config.toml
model = "class-conditioned image diffusion model"
dataset = "photos of plants, animals and fungi (iNaturalist)"
train_examples = 77898
image_size = 32
horizontal_flip = true
conditioning = "class"
arch = "unet"
objective = "epsilon"
cond_dim = 128
targets = ["class"]
num_classes = 15
cond_dropout = 0.1
norm = "groupnorm"
hidden_act = "gelu"
weight_standardization = false
widths = [48, 96, 144]
blocks_per_level = 3
scale_shift_norm = true
attention = true
upsampling = "nearest_conv"
init = "orthogonal"
residual_init = "zero_last"
optimizer = "normuon"
muon_scale = "spectral"
learning_rate = 0.025
momentum = 0.95
nesterov = true
orthogonalizer = "newton_schulz_5"
adamw_lr_other_params = 0.00094
max_grad_norm = 3.0
ema_decay = 0.99
max_steps = 13700
batch_size = 64
epochs = 11.3
lr_schedule = "cosine"
final_lr_fraction = 0.1
warmup_steps = 1370
weight_decay = 0.02
adamw_weight_decay_other_params = 0.01
Rows from block 4, named by matrix and row number. Rows with one number belong to one channel. Each number is 50 + 12 x the weight over the matrix's rms, rounded and kept within 0 to 99. All counts start at 0.
# convs0: first 3x3 conv (model.enc.1.1.convs.0.weight, 96x96x3x3), inputs 66-71, a 3x3 kernel for each
# convs1: second 3x3 conv (model.enc.1.1.convs.1.weight, 96x96x3x3, transposed), outputs 66-71, a 3x3 kernel for each
convs0.39:40 58 22 46 42 31 48 22 54 57 43 71 70 62 40 47 73 41 51 50 30 41 48 59 35 54 34 52 53 46 62 79 43 55 47 55 57 59 45 58 46 52 51 51 54 60 37 52 52 36 60 44 67 44
convs1.39:40 34 42 46 44 53 24 49 44 53 65 54 28 74 41 43 59 55 60 60 53 69 48 42 63 50 66 35 59 53 53 30 64 45 53 47 51 51 34 60 37 64 35 51 41 48 39 45 38 47 50 35 52 58
convs0.40:56 55 28 34 36 23 53 53 59 64 61 67 54 59 56 46 48 49 52 45 61 61 59 52 52 59 60 82 52 45 63 58 61 56 59 50 57 45 48 66 38 51 34 54 49 61 47 53 50 55 36 58 75 63
convs1.40:43 60 52 55 51 42 50 59 39 51 41 43 45 60 45 54 48 30 58 46 48 39 32 35 40 43 46 40 25 36 61 59 63 39 34 45 45 50 48 62 64 56 64 55 61 55 56 50 50 45 56 64 62 52
convs0.41:57 64 44 47 45 60 39 46 46 46 48 46 53 77 42 34 49 48 54 57 53 25 17 44 53 38 34 47 52 52 60 67 53 52 51 48 49 49 52 50 56 34 74 59 59 49 48 54 38 59 51 55 44 40
convs1.41:49 47 70 63 66 55 57 53 48 47 39 51 32 36 57 57 52 45 39 54 52 48 21 21 50 54 19 40 34 48 47 34 37 39 63 49 26 72 67 61 39 58 55 57 52 34 48 45 52 80 52 56 55 44
convs0.42:55 64 50 44 45 49 51 31 55 47 44 34 64 45 30 59 49 28 45 61 58 42 62 54 44 42 48 52 50 56 36 36 55 47 41 46 00 00 17 00 00 00 43 08 13 44 65 38 60 99 37 58 43 27
convs1.42:42 39 39 43 59 52 55 55 42 50 46 45 50 52 59 51 52 54 32 25 49 29 43 51 45 51 51 57 56 44 53 65 66 40 58 58 59 45 48 29 24 17 27 15 16 56 45 45 49 67 38 45 24 29
convs0.43:70 53 32 51 38 45 34 46 53 40 56 51 23 69 50 37 32 36 62 40 25 57 45 49 41 57 41 49 47 52 53 49 47 56 45 59 07 16 40 01 35 59 27 40 34 53 59 58 38 95 99 59 92 60
convs1.43:25 60 61 52 62 42 65 50 25 51 40 37 50 49 42 48 46 47 38 48 65 56 46 53 62 45 48 50 61 53 57 46 51 38 47 56 49 47 60 44 43 52 51 51 60 46 37 35 30 31 43 53 46 39
convs0.44:54 50 51 52 73 45 53 48 45 49 54 49 58 51 66 49 44 45 40 52 60 47 70 64 37 53 48 48 49 42 57 48 51 53 60 44 56 39 60 46 40 44 47 37 43 54 56 57 52 89 57 38 46 49
convs1.44:40 37 55 43 26 60 47 52 65 47 42 50 41 37 34 40 37 41 55 47 67 30 47 56 48 45 72 52 47 54 47 44 42 58 51 58 52 53 56 59 64 52 38 53 33 44 31 43 28 37 26 41 25 29
convs0.45:48 59 44 50 73 51 41 47 47 53 49 54 63 40 45 54 28 51 41 58 54 32 69 42 24 39 44 67 46 44 47 49 56 49 37 57 45 39 57 43 25 46 52 46 45 48 27 48 55 84 43 52 05 32
convs1.45:46 32 53 47 40 58 62 42 38 40 22 55 59 33 56 50 41 46 39 47 64 47 43 58 52 49 64 60 58 59 53 38 54 53 41 61 45 47 59 61 81 65 60 68 61 49 60 43 35 65 55 53 67 50
convs0.46:38 34 37 25 40 50 40 34 37 48 49 49 50 69 56 40 50 50 49 50 46 51 78 56 34 51 36 52 65 57 33 39 48 51 61 47 60 55 58 68 30 35 61 43 60 42 38 43 28 64 40 36 47 52
convs1.46:48 48 62 56 58 55 50 43 57 44 43 52 35 27 34 56 51 45 34 33 54 39 53 39 32 29 37 60 60 49 58 48 37 52 56 63 30 49 32 26 48 28 47 52 40 55 50 42 63 70 41 58 60 55
convs0.47:61 55 40 55 61 42 54 40 39 31 45 44 51 28 49 58 44 50 51 45 33 52 71 41 44 38 33 55 51 53 56 55 62 53 56 48 79 43 29 20 00 21 26 18 53 31 26 25 10 00 08 27 09 22
convs1.47:49 45 43 47 36 54 46 39 57 46 63 49 50 75 45 61 56 55 58 56 70 53 35 42 51 50 52 57 54 41 21 53 40 52 50 61 29 72 78 63 99 75 68 71 38 41 54 54 69 64 67 56 66 56
convs0.48:57 29 72 56 11 74 51 12 63 49 64 45 57 66 52 48 56 51 48 55 56 43 59 36 36 67 39 54 31 40 55 38 50 52 40 65 53 36 43 55 46 55 53 44 54 47 44 48 45 45 49 50 43 48
convs1.48:42 20 65 49 23 40 60 18 55 43 58 51 50 53 48 44 40 55 43 48 53 48 49 51 47 65 72 54 81 44 62 73 57 61 68 42 53 47 53 53 50 50 52 37 49 39 25 54 64 20 63 40 45 47
convs0.49:55 52 39 55 52 46 50 45 51 56 51 34 41 51 49 59 63 48 48 40 52 45 41 31 46 46 45 54 46 59 54 60 56 50 56 50 46 46 34 73 95 46 57 56 49 72 58 74 71 26 64 84 66 78
convs1.49:48 44 51 42 54 49 44 37 51 48 43 56 57 41 42 48 55 48 46 51 54 51 63 66 55 46 52 47 38 48 46 44 40 66 57 40 42 35 43 48 35 34 57 47 57 51 44 48 54 61 47 57 46 55
convs0.50:46 63 56 41 34 47 47 44 62 41 42 41 40 44 37 52 32 43 59 34 43 61 61 52 49 48 61 50 37 34 60 13 29 40 53 53 30 38 48 49 36 46 46 55 46 50 52 29 53 54 38 43 37 34
convs1.50:49 49 71 45 12 50 44 32 61 47 52 60 44 43 40 47 35 38 66 46 39 60 39 44 62 62 56 57 43 48 49 63 59 45 78 77 59 52 56 36 47 55 49 65 58 63 52 53 53 50 44 44 48 33
convs0.51:37 42 22 57 43 21 37 41 38 65 47 60 52 64 50 60 61 65 63 60 56 66 62 73 47 44 42 39 53 51 51 66 58 45 57 50 36 59 59 43 74 53 65 60 47 33 52 62 37 30 50 50 47 44
convs1.51:43 60 59 72 31 37 84 46 67 57 58 55 55 42 61 45 42 61 73 64 65 85 35 46 71 45 50 50 50 48 41 22 31 39 46 56 42 44 44 34 33 41 38 40 36 47 46 51 57 55 53 37 46 53
convs0.52:58 46 35 50 49 47 49 58 49 43 54 51 53 66 44 49 59 47 64 67 57 72 74 55 61 76 57 59 72 59 49 69 59 48 49 44 43 43 59 52 45 53 47 68 62 45 26 18 99 67 03 57 54 11
convs1.52:32 44 60 24 40 70 43 46 47 41 40 42 53 50 44 53 62 53 45 44 53 34 32 51 37 37 55 61 55 54 30 45 55 35 41 32 43 43 36 44 65 49 50 54 44 50 58 63 43 47 38 35 54 43
convs0.53:57 27 46 43 58 64 46 56 36 47 55 46 57 52 61 54 48 53 58 62 44 60 69 44 48 48 61 48 56 51 37 93 77 61 37 48 61 56 48 48 12 45 56 53 82 48 60 35 54 50 38 59 50 53
convs1.53:42 36 32 41 49 59 44 54 56 55 57 57 43 54 49 55 57 56 53 34 46 39 39 46 21 36 41 62 24 45 60 43 37 42 48 41 41 45 36 29 55 51 32 50 42 49 52 46 43 61 37 43 38 45
convs0.54:46 51 64 20 40 68 36 38 43 53 37 42 52 32 20 36 41 28 58 65 64 63 62 56 60 57 49 63 46 52 64 73 70 61 50 55 52 67 45 51 99 24 64 57 49 48 72 48 28 70 31 31 44 37
convs1.54:54 56 63 47 57 45 42 51 36 58 54 54 50 42 31 49 47 44 47 54 53 48 47 47 42 29 35 44 54 49 27 54 56 35 54 45 61 38 47 63 26 54 55 25 40 47 40 38 41 49 39 47 46 50
convs0.55:43 33 49 55 41 46 43 42 41 56 38 41 52 44 56 58 56 42 50 56 37 61 68 56 49 62 70 42 41 50 35 58 42 53 50 28 44 45 47 30 54 46 60 65 52 44 48 47 34 55 52 32 21 36
convs1.55:42 60 68 46 55 47 52 54 37 52 59 56 48 45 47 46 51 27 43 55 56 42 37 43 76 70 73 65 99 57 58 99 41 65 97 46 28 50 60 67 52 46 77 66 68 49 58 52 63 46 55 47 56 60
convs0.56:40 46 55 52 30 22 57 55 58 46 52 47 41 50 31 49 42 44 63 70 58 37 48 54 57 51 49 35 41 56 38 45 57 43 38 53 56 53 51 56 69 44 47 32 39 41 62 64 45 62 48 45 38 34
convs1.56:43 46 42 48 79 52 55 65 69 57 47 41 55 46 55 57 59 47 65 47 25 48 41 49 58 49 66 25 17 47 72 67 59 58 99 67 46 52 39 50 47 58 54 59 46 63 44 51 55 63 51 46 46 52
convs0.57:48 58 60 56 47 31 47 46 42 35 40 49 40 36 40 49 49 55 44 43 48 39 45 28 48 53 55 55 54 64 61 57 64 58 54 62 51 51 54 50 59 50 51 59 58 56 49 55 52 51 43 50 49 58
convs1.57:35 52 60 45 46 37 84 68 40 37 47 52 38 29 50 46 43 48 48 64 62 71 52 65 79 67 56 65 62 55 41 45 33 37 41 40 44 39 41 35 64 59 71 79 66 39 51 49 42 42 48 53 53 52
convs0.58:61 69 71 55 79 58 39 41 35 55 58 58 50 70 67 54 64 69 51 44 45 50 62 24 70 60 58 47 59 55 65 63 50 61 59 57 65 55 31 49 73 49 58 64 54 78 61 33 63 71 47 53 50 64
convs1.58:57 58 62 49 34 49 25 49 41 47 45 51 54 45 59 61 41 50 72 45 45 82 48 53 62 45 68 29 35 57 39 61 69 65 65 75 61 49 41 68 50 45 51 34 41 51 60 79 52 65 70 42 52 60
convs0.59:61 46 20 33 35 79 54 68 50 51 61 56 47 72 49 49 44 60 46 39 64 49 85 61 60 33 43 40 53 46 36 61 30 50 48 58 59 43 37 49 68 52 45 45 56 38 41 52 48 51 63 57 47 48
convs1.59:34 49 33 18 34 36 34 48 44 61 59 43 50 57 36 56 64 57 67 60 59 55 53 28 77 60 42 68 60 31 68 67 48 73 19 69 45 30 13 38 45 43 46 52 52 59 45 48 57 45 49 45 53 73
convs0.60:45 59 46 38 38 59 46 43 52 44 46 49 47 49 53 51 46 51 55 67 62 57 74 76 60 66 65 56 31 55 49 29 25 41 49 43 53 56 47 50 52 44 47 48 53 44 60 50 39 66 59 46 30 35
convs1.60:42 51 39 36 49 66 30 41 36 50 39 43 41 39 50 41 45 51 61 42 36 65 46 50 36 45 51 45 57 73 38 31 56 19 00 57 60 59 61 54 52 57 35 27 57 52 47 47 53 35 34 43 47 41
convs0.61:59 52 36 21 43 70 72 52 51 49 40 45 60 44 42 45 57 48 50 70 69 51 40 73 63 45 69 41 49 48 32 67 53 35 34 49 53 52 53 52 58 62 44 66 56 53 50 54 60 49 41 42 55 61
convs1.61:12 26 49 17 41 28 56 52 36 54 46 46 43 54 61 54 50 56 67 72 63 90 52 45 66 61 52 53 53 38 28 29 40 51 42 35 55 47 45 59 38 53 52 47 42 50 53 63 51 45 56 52 60 57
convs0.62:46 62 47 46 57 23 47 60 46 59 57 52 51 69 62 57 48 58 57 70 69 60 80 53 47 71 57 41 48 61 36 49 44 28 39 35 48 66 30 67 58 39 51 39 56 53 58 38 57 64 41 53 43 46
convs1.62:39 46 52 45 29 36 54 50 52 59 53 47 74 44 40 61 46 53 39 44 66 36 35 36 39 36 34 58 62 45 30 37 29 38 51 57 45 51 48 47 60 51 43 43 45 43 60 52 44 46 64 51 53 49
convs0.63:47 46 41 62 43 31 44 50 63 59 24 39 78 29 27 42 48 44 33 39 69 19 50 73 33 41 55 48 57 54 59 58 49 49 55 65 44 54 64 42 48 58 64 54 61 44 73 47 65 86 47 56 62 48
convs1.63:54 51 42 35 36 43 40 44 30 47 42 49 47 30 58 53 50 55 42 57 56 35 47 49 45 64 49 58 58 66 57 56 34 64 48 53 53 64 60 57 65 56 56 60 49 50 59 46 46 65 56 50 49 56
convs0.64:50 53 51 49 52 36 57 47 43 47 49 53 50 45 49 52 52 47 52 51 60 62 72 81 61 55 66 53 51 49 25 28 41 38 47 55 46 45 58 47 70 60 36 56 51 47 49 58 37 54 49 43 47 50
convs1.64:62 49 46 47 36 25 56 56 56 59 55 41 38 43 17 47 50 45 50 40 43 50 32 46 48 38 53 63 53 26 00 07 34 21 48 64 40 31 81 32 34 55 54 52 54 46 52 44 42 61 60 55 45 43
convs0.65:33 43 17 27 38 45 35 42 43 58 43 62 57 44 58 68 55 65 52 57 50 66 70 66 55 53 49 42 43 41 41 54 49 41 40 30 71 71 54 61 69 50 55 64 65 79 78 72 77 88 91 61 81 67
convs1.65:54 55 49 49 44 39 45 47 47 55 40 52 52 48 48 57 47 49 45 51 45 47 57 53 47 46 44 46 49 50 44 42 50 44 49 47 54 57 55 54 51 54 55 54 50 46 47 45 55 46 41 49 47 55
convs0.66:58 41 59 77 33 51 53 78 55 54 59 60 50 35 62 53 46 56 54 31 33 57 35 38 54 35 45 61 37 40 50 92 33 57 51 62 51 58 57 40 50 54 49 41 56 38 45 39 51 54 41 59 59 32
convs1.66:40 33 52 61 37 32 53 34 36 41 53 45 57 43 30 39 37 57 61 34 65 53 00 59 60 36 52 55 69 53 45 72 73 48 49 48 42 51 57 41 84 35 55 43 41 55 42 43 44 58 40 71 41 47