Weights of a small class-conditioned image diffusion model: widths [48, 96, 144].
Rows from block 13, named by matrix and row number. Rows with one number belong to one attention dimension. Each number is 128 + 32 x the weight over its row's rms, rounded and kept within 0 to 255. All counts start at 0. Numbers have three digits each. After the name is the row's rms in percent of the matrix's.
# q: attention query, key and value (stacked) (model.decb.0.3.attn.qkv.weight, 288x96, the q third), inputs 0-95
# k: attention query, key and value (stacked) (model.decb.0.3.attn.qkv.weight, 288x96, the k third), inputs 0-95
q.56 106:089095156085158088169166153146148154156133143150205178130154115186092152123167116126134131124101124188156162081069168151147160144103079092080078134157136118110160090129112122157166100086130097123085107107091162108116147082090111122123146120143087126068078161180155087211114110128113135154
k.56 099:126136134122112093120133136166106189112103148120177155107144187137127103149154123132127132101102098222153169103117116182145114116111091136155146083105161089088114104115128102123162126118162117109105078059169118125113137108134121103120170186170086091045091108177145069212168129119159130180
q.57 107:102183095140092068140083129082089095097155103162102103106091167160153107143113132147094160191144097187140171152182134185150173139096104128113156122101092111162117144157170127101156152091133127153074174172115139158136104209132106059110129141131115094081121121118115094152137129078139082188
k.57 096:149160142124160056160047113124089084155115079139123109123104156144136139073114095144108151130185128094100157129148158214128141165109183107078145143155056110141107107154148170137152147115154137105093180143064122149126096154168108109157113109136144124088100104097112130174128165123115116225
q.58 108:140125159107120144101146149087160139132070122172134122180129206075170075157164087157062117119146112066141155141051125163132122138122052170100103123157146069131147134124133170100105156140120193127128125152119120113125139093157121158141131101149180098064159086110177130164089145085151103167
k.58 097:108081147069118172110148122116174147168096071131116134113139182094214143110147125126096100104137119131122131161049154108120133147071086130097113136188120061140114158114144118123123160134157185126138171133135141064140093151126118192131125159163175129071135144152148142165127120027123102158
q.59 104:115091139029123148118081060090105192088168161123099202144137151123129097107112140142161121115120193139151088132168082111113094116162097158143148124174111115088115145117137147148121109098151186149145134138140202151178123098155138114122105113112115172079072203154070125145112120143095112132
k.59 103:156083154084108141115121090117095157126103069060140173113123193096106073175097092146182103143172153128124089172089137117172080133159116110078175103139118097161172121113127140165131105144091171122136115113211198153200136150162125139111119077102124155147135136141115089088099125167125105136
q.60 099:111155146092159104086094048118129076138133091157117139106110125118102107119149171113183120119155171103138177139110135152109181136098156158044142140184146123118144170124082170108064134179130108197184149130117117080135158080115123130076136135172152187102119093157160093166147099133098113078
k.60 099:082149141102159133103093076147140112098136064183106134104085140101130153150094130175101123189154159124140165191092123137147149149111079143097157147124168198142144142112090181162094152119132112077180161132150090092111149140103109095063201142094107133124064128127152131182152096132101139065
q.61 102:171116120125123113152159087089104083103192142122110131142186189112145118110153140089160100104113177145151153098091167022175125188140084123104106125097069124168133131072138097136104146115121169134142134139124182109083116122085137071096136133143081152172146124143100121114173170120133192080
k.61 098:138108125175135127164147082159105108109192188161137102126175187066119159146099169084102137067167122155111166111123149028145090163150059128107126116087127132121090100133176114097134086090101147123122120124136144089099155098130152144134148091093111196123151150176134144186164156105096144105
q.62 101:116176070160090133118102110060165164029131138144122148086128145149131118111136133154148178146134074122089066135182085100093126155171182118141150112159106147163155123125134067084101109110181204080169110154116110087103142115113156123114094180153182117144168145144111135148127122111159088117
k.62 100:083176092180100106119122098082137167065141119127123138065171116151100130067149111087154156131126072078108116119159125067146095192141181140094172092148134115164167099147101151110083133117181162084183136113119123089175144114107136145149127162122177097153121126049157128178159120140164143122
q.63 100:122125118123138179159096138175101116175147131177097080151128124092178140175095146080108155160109168121125113170175138101077117129089126136079168064145200162160118191125138115087078133110145123165114105105174178126156172100121095157132117148109088061146061112114117100087152124156084087149
k.63 105:133173120110178163157129184117130114131167136174093168193184141109128080129086150074128173115112127106096104155140139194137108143130145138114116092157105128184112144107178118145050177098137093169059129078172143089149110079112123137106132159108163111150049124152127139073130143127091079109
q.64 092:116181100113180099071118090059135129163164136144164147110165122134174082162142044125184085181218097147135140128122140119075096123115136150153137143092075159121146106172145128171147118162107091090139085125094141131143127096137177113108064126091104157117154179088098153125095134148148160139
k.64 096:161145151104177133126082120070108095157115136105147175118108113151138133111119086130177076115186131108161126139108142155051134123138158156112156116086112157179171132146175162183141143165085121084086068134051143100160115140165144151077076116068121162157196129131087135108102106179114140109
q.65 067:102134119118093120087082095124105098115096097091132176094206115116106146162170100138118091104128140122091088096194156156105243116126113156126123119138137157123084173076147155188146101125126117154113117130136157120102154156128114086137168093151124136169069103180106159153184116121076196132
k.65 073:047128104082139122118115128095124115116068114093089161089201150115094145164137112173124101137149130127129104076186166139101191120169109103080086130129104198134128179105093132145114113111114092132125155152141182138122154123131140067115191103154092152178129082168103171165140152098095163181
q.66 079:134170129127084121081108097198176155136100134100135141108105106117185066064120138127117052165139094132111086182145188096168166107116120143125143133103148113068154151092203119114123151156143157146126178114074124171094122146120149079078153188121131179152114089122163150172139106102118151149
k.66 089:137161095088157131085103084139177126159088098129162113097106131086092070097115095145124082190145089156123133181155191088146186113117130141134164161105141179075149150093137126099097167126178114144141178137101086163091146104110094075117125173095104146170168089127165135154089139111110152203
q.67 084:136146155166121121191127116074119100100115125141103134119079127149133085053103127139130133180106100126066160148101155131136122133149128100161093094058108177138103071147095154087088123121125173159160171121156178064174217149114156151149127139144136121089184124178136120088117189159164141105
k.67 094:173174115163104079155150128111100119158124111067078180140098171096128101097091127118116170110156143084097189115111109130139115124161120078143110123063119165098077060147085157104093150141112142121118136172168163115114207086132125125165109211177141114097140147169165159127088159138133168098
q.68 088:141167125101146153053147098143118104196059152109176157132131131175068084182157103185125145179091120137098138194173108132080142139196161150120110131083169116105139112128116154082112149123116105085098134125173135145151135108131134101166124098083128143107103145165066140062116165081128155104
k.68 085:152130135083126130065102181172163149225079146102156156172137134146108077147136161146165169116064128114108065160182095128093112119177153120099160159119130120112161109133151155147093120189043183142101098148146170144147117099140152085142090077127108143111098136132086122094137117098094120121
q.69 073:173118101106189166171117132124153088101147107166132086208121107081114079102104136105133104110192149114159139102087100109152123088150102083103156076158114191185163148139110154059137108125087088126109161100161141091120067146145145124135062171116116128094094125151174189162164125158126133120
k.69 098:160192111138119170146117086122134105072177121149136136164139118109166076094111100085089107133158174093153112108073127094166138148165144092107120089145177204141086126142165109093168114115132035128111175063145111124124066126150128153131144151158095120148106098216129158126152129113153176106
q.70 098:162122102161111143094119120139114135133157129086108100125146112109178153122164068186098096129150141166133100150114127112183116157083166160132115101111095109084188148075164094114157116164111160191112099149122150099123078110182164093158099147089141137092115107075203104095243150129108128118
k.70 093:148080096134156136088098148141138140128177134101105096138121115157150150079149046223093079132164128183142120117097139165145163167132165164084107115097148115050119165109167099076146154118057150165133130163058160098141122124150151113169132117094123120121138104132166104139185107081107148163
q.71 094:105077100119134095094175108135151139112114146158124102142143165105156102115112140114123156115102156090155080093080204124042132095120137129109117114128168093150138158111201161151159107103053174156150129060160096122083109134098149077133100189092122113152140131139135155169130225169142134141
k.71 098:159149117110099155092138103136143104134117098163095087164120156135140156095138100105131183158157130119163026106060171082064129136142099145101126102092157166136138192117158162124120150095047141121139149091126072107098150124106119110138146169102120158117138106192169143186117203175137108142
q.72 085:120144136160132134151079156142118116161105123147140096126106134024146097085178136121091100163140086078141064127121085134167092205161110172107128196142155116094128123170178130148130177154118105128128099134067185130123162116133161123119171111179095122124131149132161113077054100075122142154
k.72 088:118125177153139114172100115170088104143093095185154134076154152090113100108147158153150100196110092096103105171121109133121134196155103202115108201129122105086092122106173163127154147118134089116124131146108138124142145148119154133105069179165079116155127132122140142052051143047136138148
q.73 083:123123101106105073095148145121130167129088144095146184174179152124117146100098138141128137164087156136115103128141113102053127162133098146157200104142125111106187173091120150104095172193040100115058106133103136099123175143103182121127192141135140108091127124079154123154078140124178157169
k.73 095:125153125048116035064155160158155153127115143126143149161194138122141128137128093108150116142112088138067118150160134111078140147148110127163173134153132130125150120060126111132165147218067087100076117122179133119113188211088152116095164157129138095124139099129137115113082109114142135155
q.74 087:172034080149131149128190147152146148084061162080156174094140117061134120133139113087103109113175157159148064160097128162102140163116178148089115095138163138124109120122127083128108121088068182183203149156127160102122099154112112127158108128122120126106109081142100135098115111180138145161
k.74 089:167054094185102144106162148192178108135140150108155169075135129104099130132110064215136122136182129139159084177110121149079128152130143128093100111145167131092067138127067100153180115078093173140182162131144150098127158132093128142083098130076166136133123088113125124115087149158120131095
q.75 073:109138109081093185102129116122095109085139120104156142181134167112132133122121152146164165104144126105124080114109088162097055214163140164132167126105168070160160201123134107131150128107131205120077120137104103152095165106108099121118112168165088106070123090230100119146109129127131140138
k.75 075:072162115085122184098153137141077102123158141142151117121151132099178094139136143141157148110136091124095094160159111174105083176188121175128187142125123083141130142105118067116174095109122188132105095050148128147110141112107093094123100120163109121211173085188115107143082169167128144076
q.76 086:173120091096151159135104061069112114168109154138181079120110176091155120118123191103073152127165174135151151115120186090157066078173151126115104169177082057141070135139108149091164132115133125079133156145151136118120163153127080108091154110117105124082129103098109194171134141146154142116
k.76 105:168092097103169149147114072143094056142095156172181104148117203154116183112136156133095124114151164155065092160115151135137069071167163136104187143155073074126085119152098092107159134114124142119107144107142143110182136123121137110127163091117141165101136064109130174143077147158186129108
q.77 077:097148180113170138092118135122103134131121148155133119141140170137129089166053170130082161131154133164086174183069153140125154135110113104132168122137171132091108057153166136187140123112159117185066090098085097139118123129045126128161127106145171114128121061155068108131100178148142168080
k.77 087:096154155097169156123085190173121103169128133102109109184146198143115094155053142114093177153186153153126171169126109122131124095094069067138139135172150130083114073158101147168125108148113169156078072142113132151108169115114125090109166088182116121134092080143121115166074158118122121119
q.78 085:094115157196131149113177095075121058114157126140106127141093174184146123128166098161118101190113077145061095156140121177153151118120149174119122167167113142177128119177115097050118073146125115105150069089142142077135180097125192099128105159073108137155102143119138152130170156124126132132
k.78 089:101104136229170127145122107012162122152158128122095128143034199131118143115137145143143117171105097121141097132180109125106127153138160142111110166168137148148101146158138169089105169111077121105105066100090155118095228107138120124100116134135081094149131115130134158131136119105142122127
q.79 087:104168155141094122152144123129216078113103149098151139067127129196175130131216124126102156179145133116087139144108110105119069092196165184132140122106109116138137127098136148115072099149172119115100169160093118129044095114146094132147129074095167120135139085102113176103144109130164163098
k.79 086:100190133130121108163084153076249101114114118122122103145120116166095144141182164100120183123179122122106093109089119099114081135149180144166118156121112151205174156129137188076132115134104166109090081147123143145077079089127120131147135103148137078133157081083087167140110138124131136111
q.80 078:132138094090111143202129133044166121177154170111060075094159122170150174164089158163144116110142040091117124136079098110113154080151161111125094107179141118142144100101128190153119110089140115163138137116147151154153101170061134173169112172104112148137170167147125090108125111140150148116
k.80 089:151184120129104139149132107103159154190155128151082087130085149179143154141038117206151085109164072099129148150069092123124135101149114127136111119189137098136178114148117142149089102073108132151143064121144152144104102169080143125197148117135143139101165165150131149100068083126072147115
q.81 086:096170134114167112100159095167115050131111043124130136117153074136172113122131102144150117209169097139142058164143126104113125062169129152137110205164126116160147029132147150121124147083159131113171135095139103099140144091142145158170091119161159155136160087127148136102102096112117128159
k.81 093:116166121138151127137136141113114109112096054078112159126119058139129170071129138082168161186150189082191078145101103102125145086114142133117085148173108121147211061095140195133127166110126138166163129131118112141145137113125088130151107095176157128181166095118162146096126081085144099155
q.82 097:092129199182104048130152161115082125144127112095164105086125102160154074101107082138112182149102112138092121174127185075126157159171168117144176110134154130120122082187128127121141155100167135138161097114161142118073157086120116127147096097094215160107147101103088157116130095166160104168
k.82 110:099101163180127066159106190095087115127109155074126144151149093118104124103105146108135198137110104138138131140133140070132146152132186067120154107161140139111132119159095156142112158141125130137117101161170164129039142077145104113129087090152188148097116095088175150155095101138206090201
q.83 079:133117148066085155114180119090146165182149135151105093097134159103112133187124136107075133134075119130128090090191112127131127108142134078077076113099128087181101152146125096122110189119161184082112123105153159141151129125184160215110136128157089157109093098112162181107066122136111151177
k.83 091:165149167070086140114199113097088152108131130138140144070120142135138153142093150100080143186089179136108103101153162133138149143107151101074061082113100074168129148099132104092098144133128182174129164118196136125166087133122191147143104140146106158144105124106143165071054147150094125180
q.84 083:101134108116148129151106162119114102165130160116113127111160115150167115154171108112089100179166129060051101156126169113153131108069115081125076146159115095153160188155123096133118090069141150163098109197126091104157155141154217121176155132099149162115146116084111110148155127130132103037
k.84 086:144147108091149135139125136045107121133066185128106192151154104147147102163174155095030130143165086089121117119158180145122086148115097064110094149157139141095151181149101134127123099073125162139115089210123070127136150140127144146182175141145093089108121112106129156158176136116117147100
q.85 099:126137108112159091090144119202134154123108168082089174165148163136116158139168173071105128140140088147180112119111102175153152131125180101102142113124133152194111103127101107102156126097096116179098114111148138110139045124065145112173100098088085153111140190084112145180066155110182105161
k.85 099:105138102114140065079121136158173174142099183123102161170078159148153141125195132109149100191154110144206104158123084172136115121132184088083121132114147184132072105084139079164174131101135101144086075101146164153112085152069103115138141089120099153133118152090125132140063131136162113145
q.86 085:120145090139122056192079165110092129095099095151150090132150113139165105103131128150140138097193112131053123119161142180133153145108170164134046108165140161085150111121106124098145122096077150107183136144129163232169138164093116157093129075152107148123124159126090104126134178137107150090
k.86 097:116174080113143033110128113139090106122087085139129128150142122152129081125102110117160118103161113127036124138142119166168112138123177178121012111166137165096157124144120100121149145136087112110219126141126164206119142140155102128116119142163111117138121185128139121107144191104135151161
q.87 085:160090133174120140134101083138087065112184153120109107125114157130115137103152139128127172085123139121184085159118142055134135099149168165104129143097170168099126144186066218138077146162121132157108116146087131086110119160108108090103207170139123092145107164105114126180170077086113131161
k.87 088:102084099167142134114125075129108104100167149150118083162144128099092085146145082129118148140128102072143142172118151092133124116184165155132148207107152128114141064149092145134107092118206127135143114118115129104117143190127113110132203121133093118219132144094080155156158094050090139184
q.88 082:022111184113179128138067101168153182180173121122080132091144164088153095137082085169124109160112105085197135139146164071099090141118078138129102105156067170113152095165138151161147142108115138129125112149130152118141114136187102124158127137154139077145165101111123136093157136179119102153
k.88 093:080116136128143159081087129141138177063110122062077154072188173112158113131101153093102156112115099052185158175081158141125119177098112137112088075137098129132171110144147157152169150128145114161107150150151130105153120145172096134174128136129149100131152129132111137042166105175091123189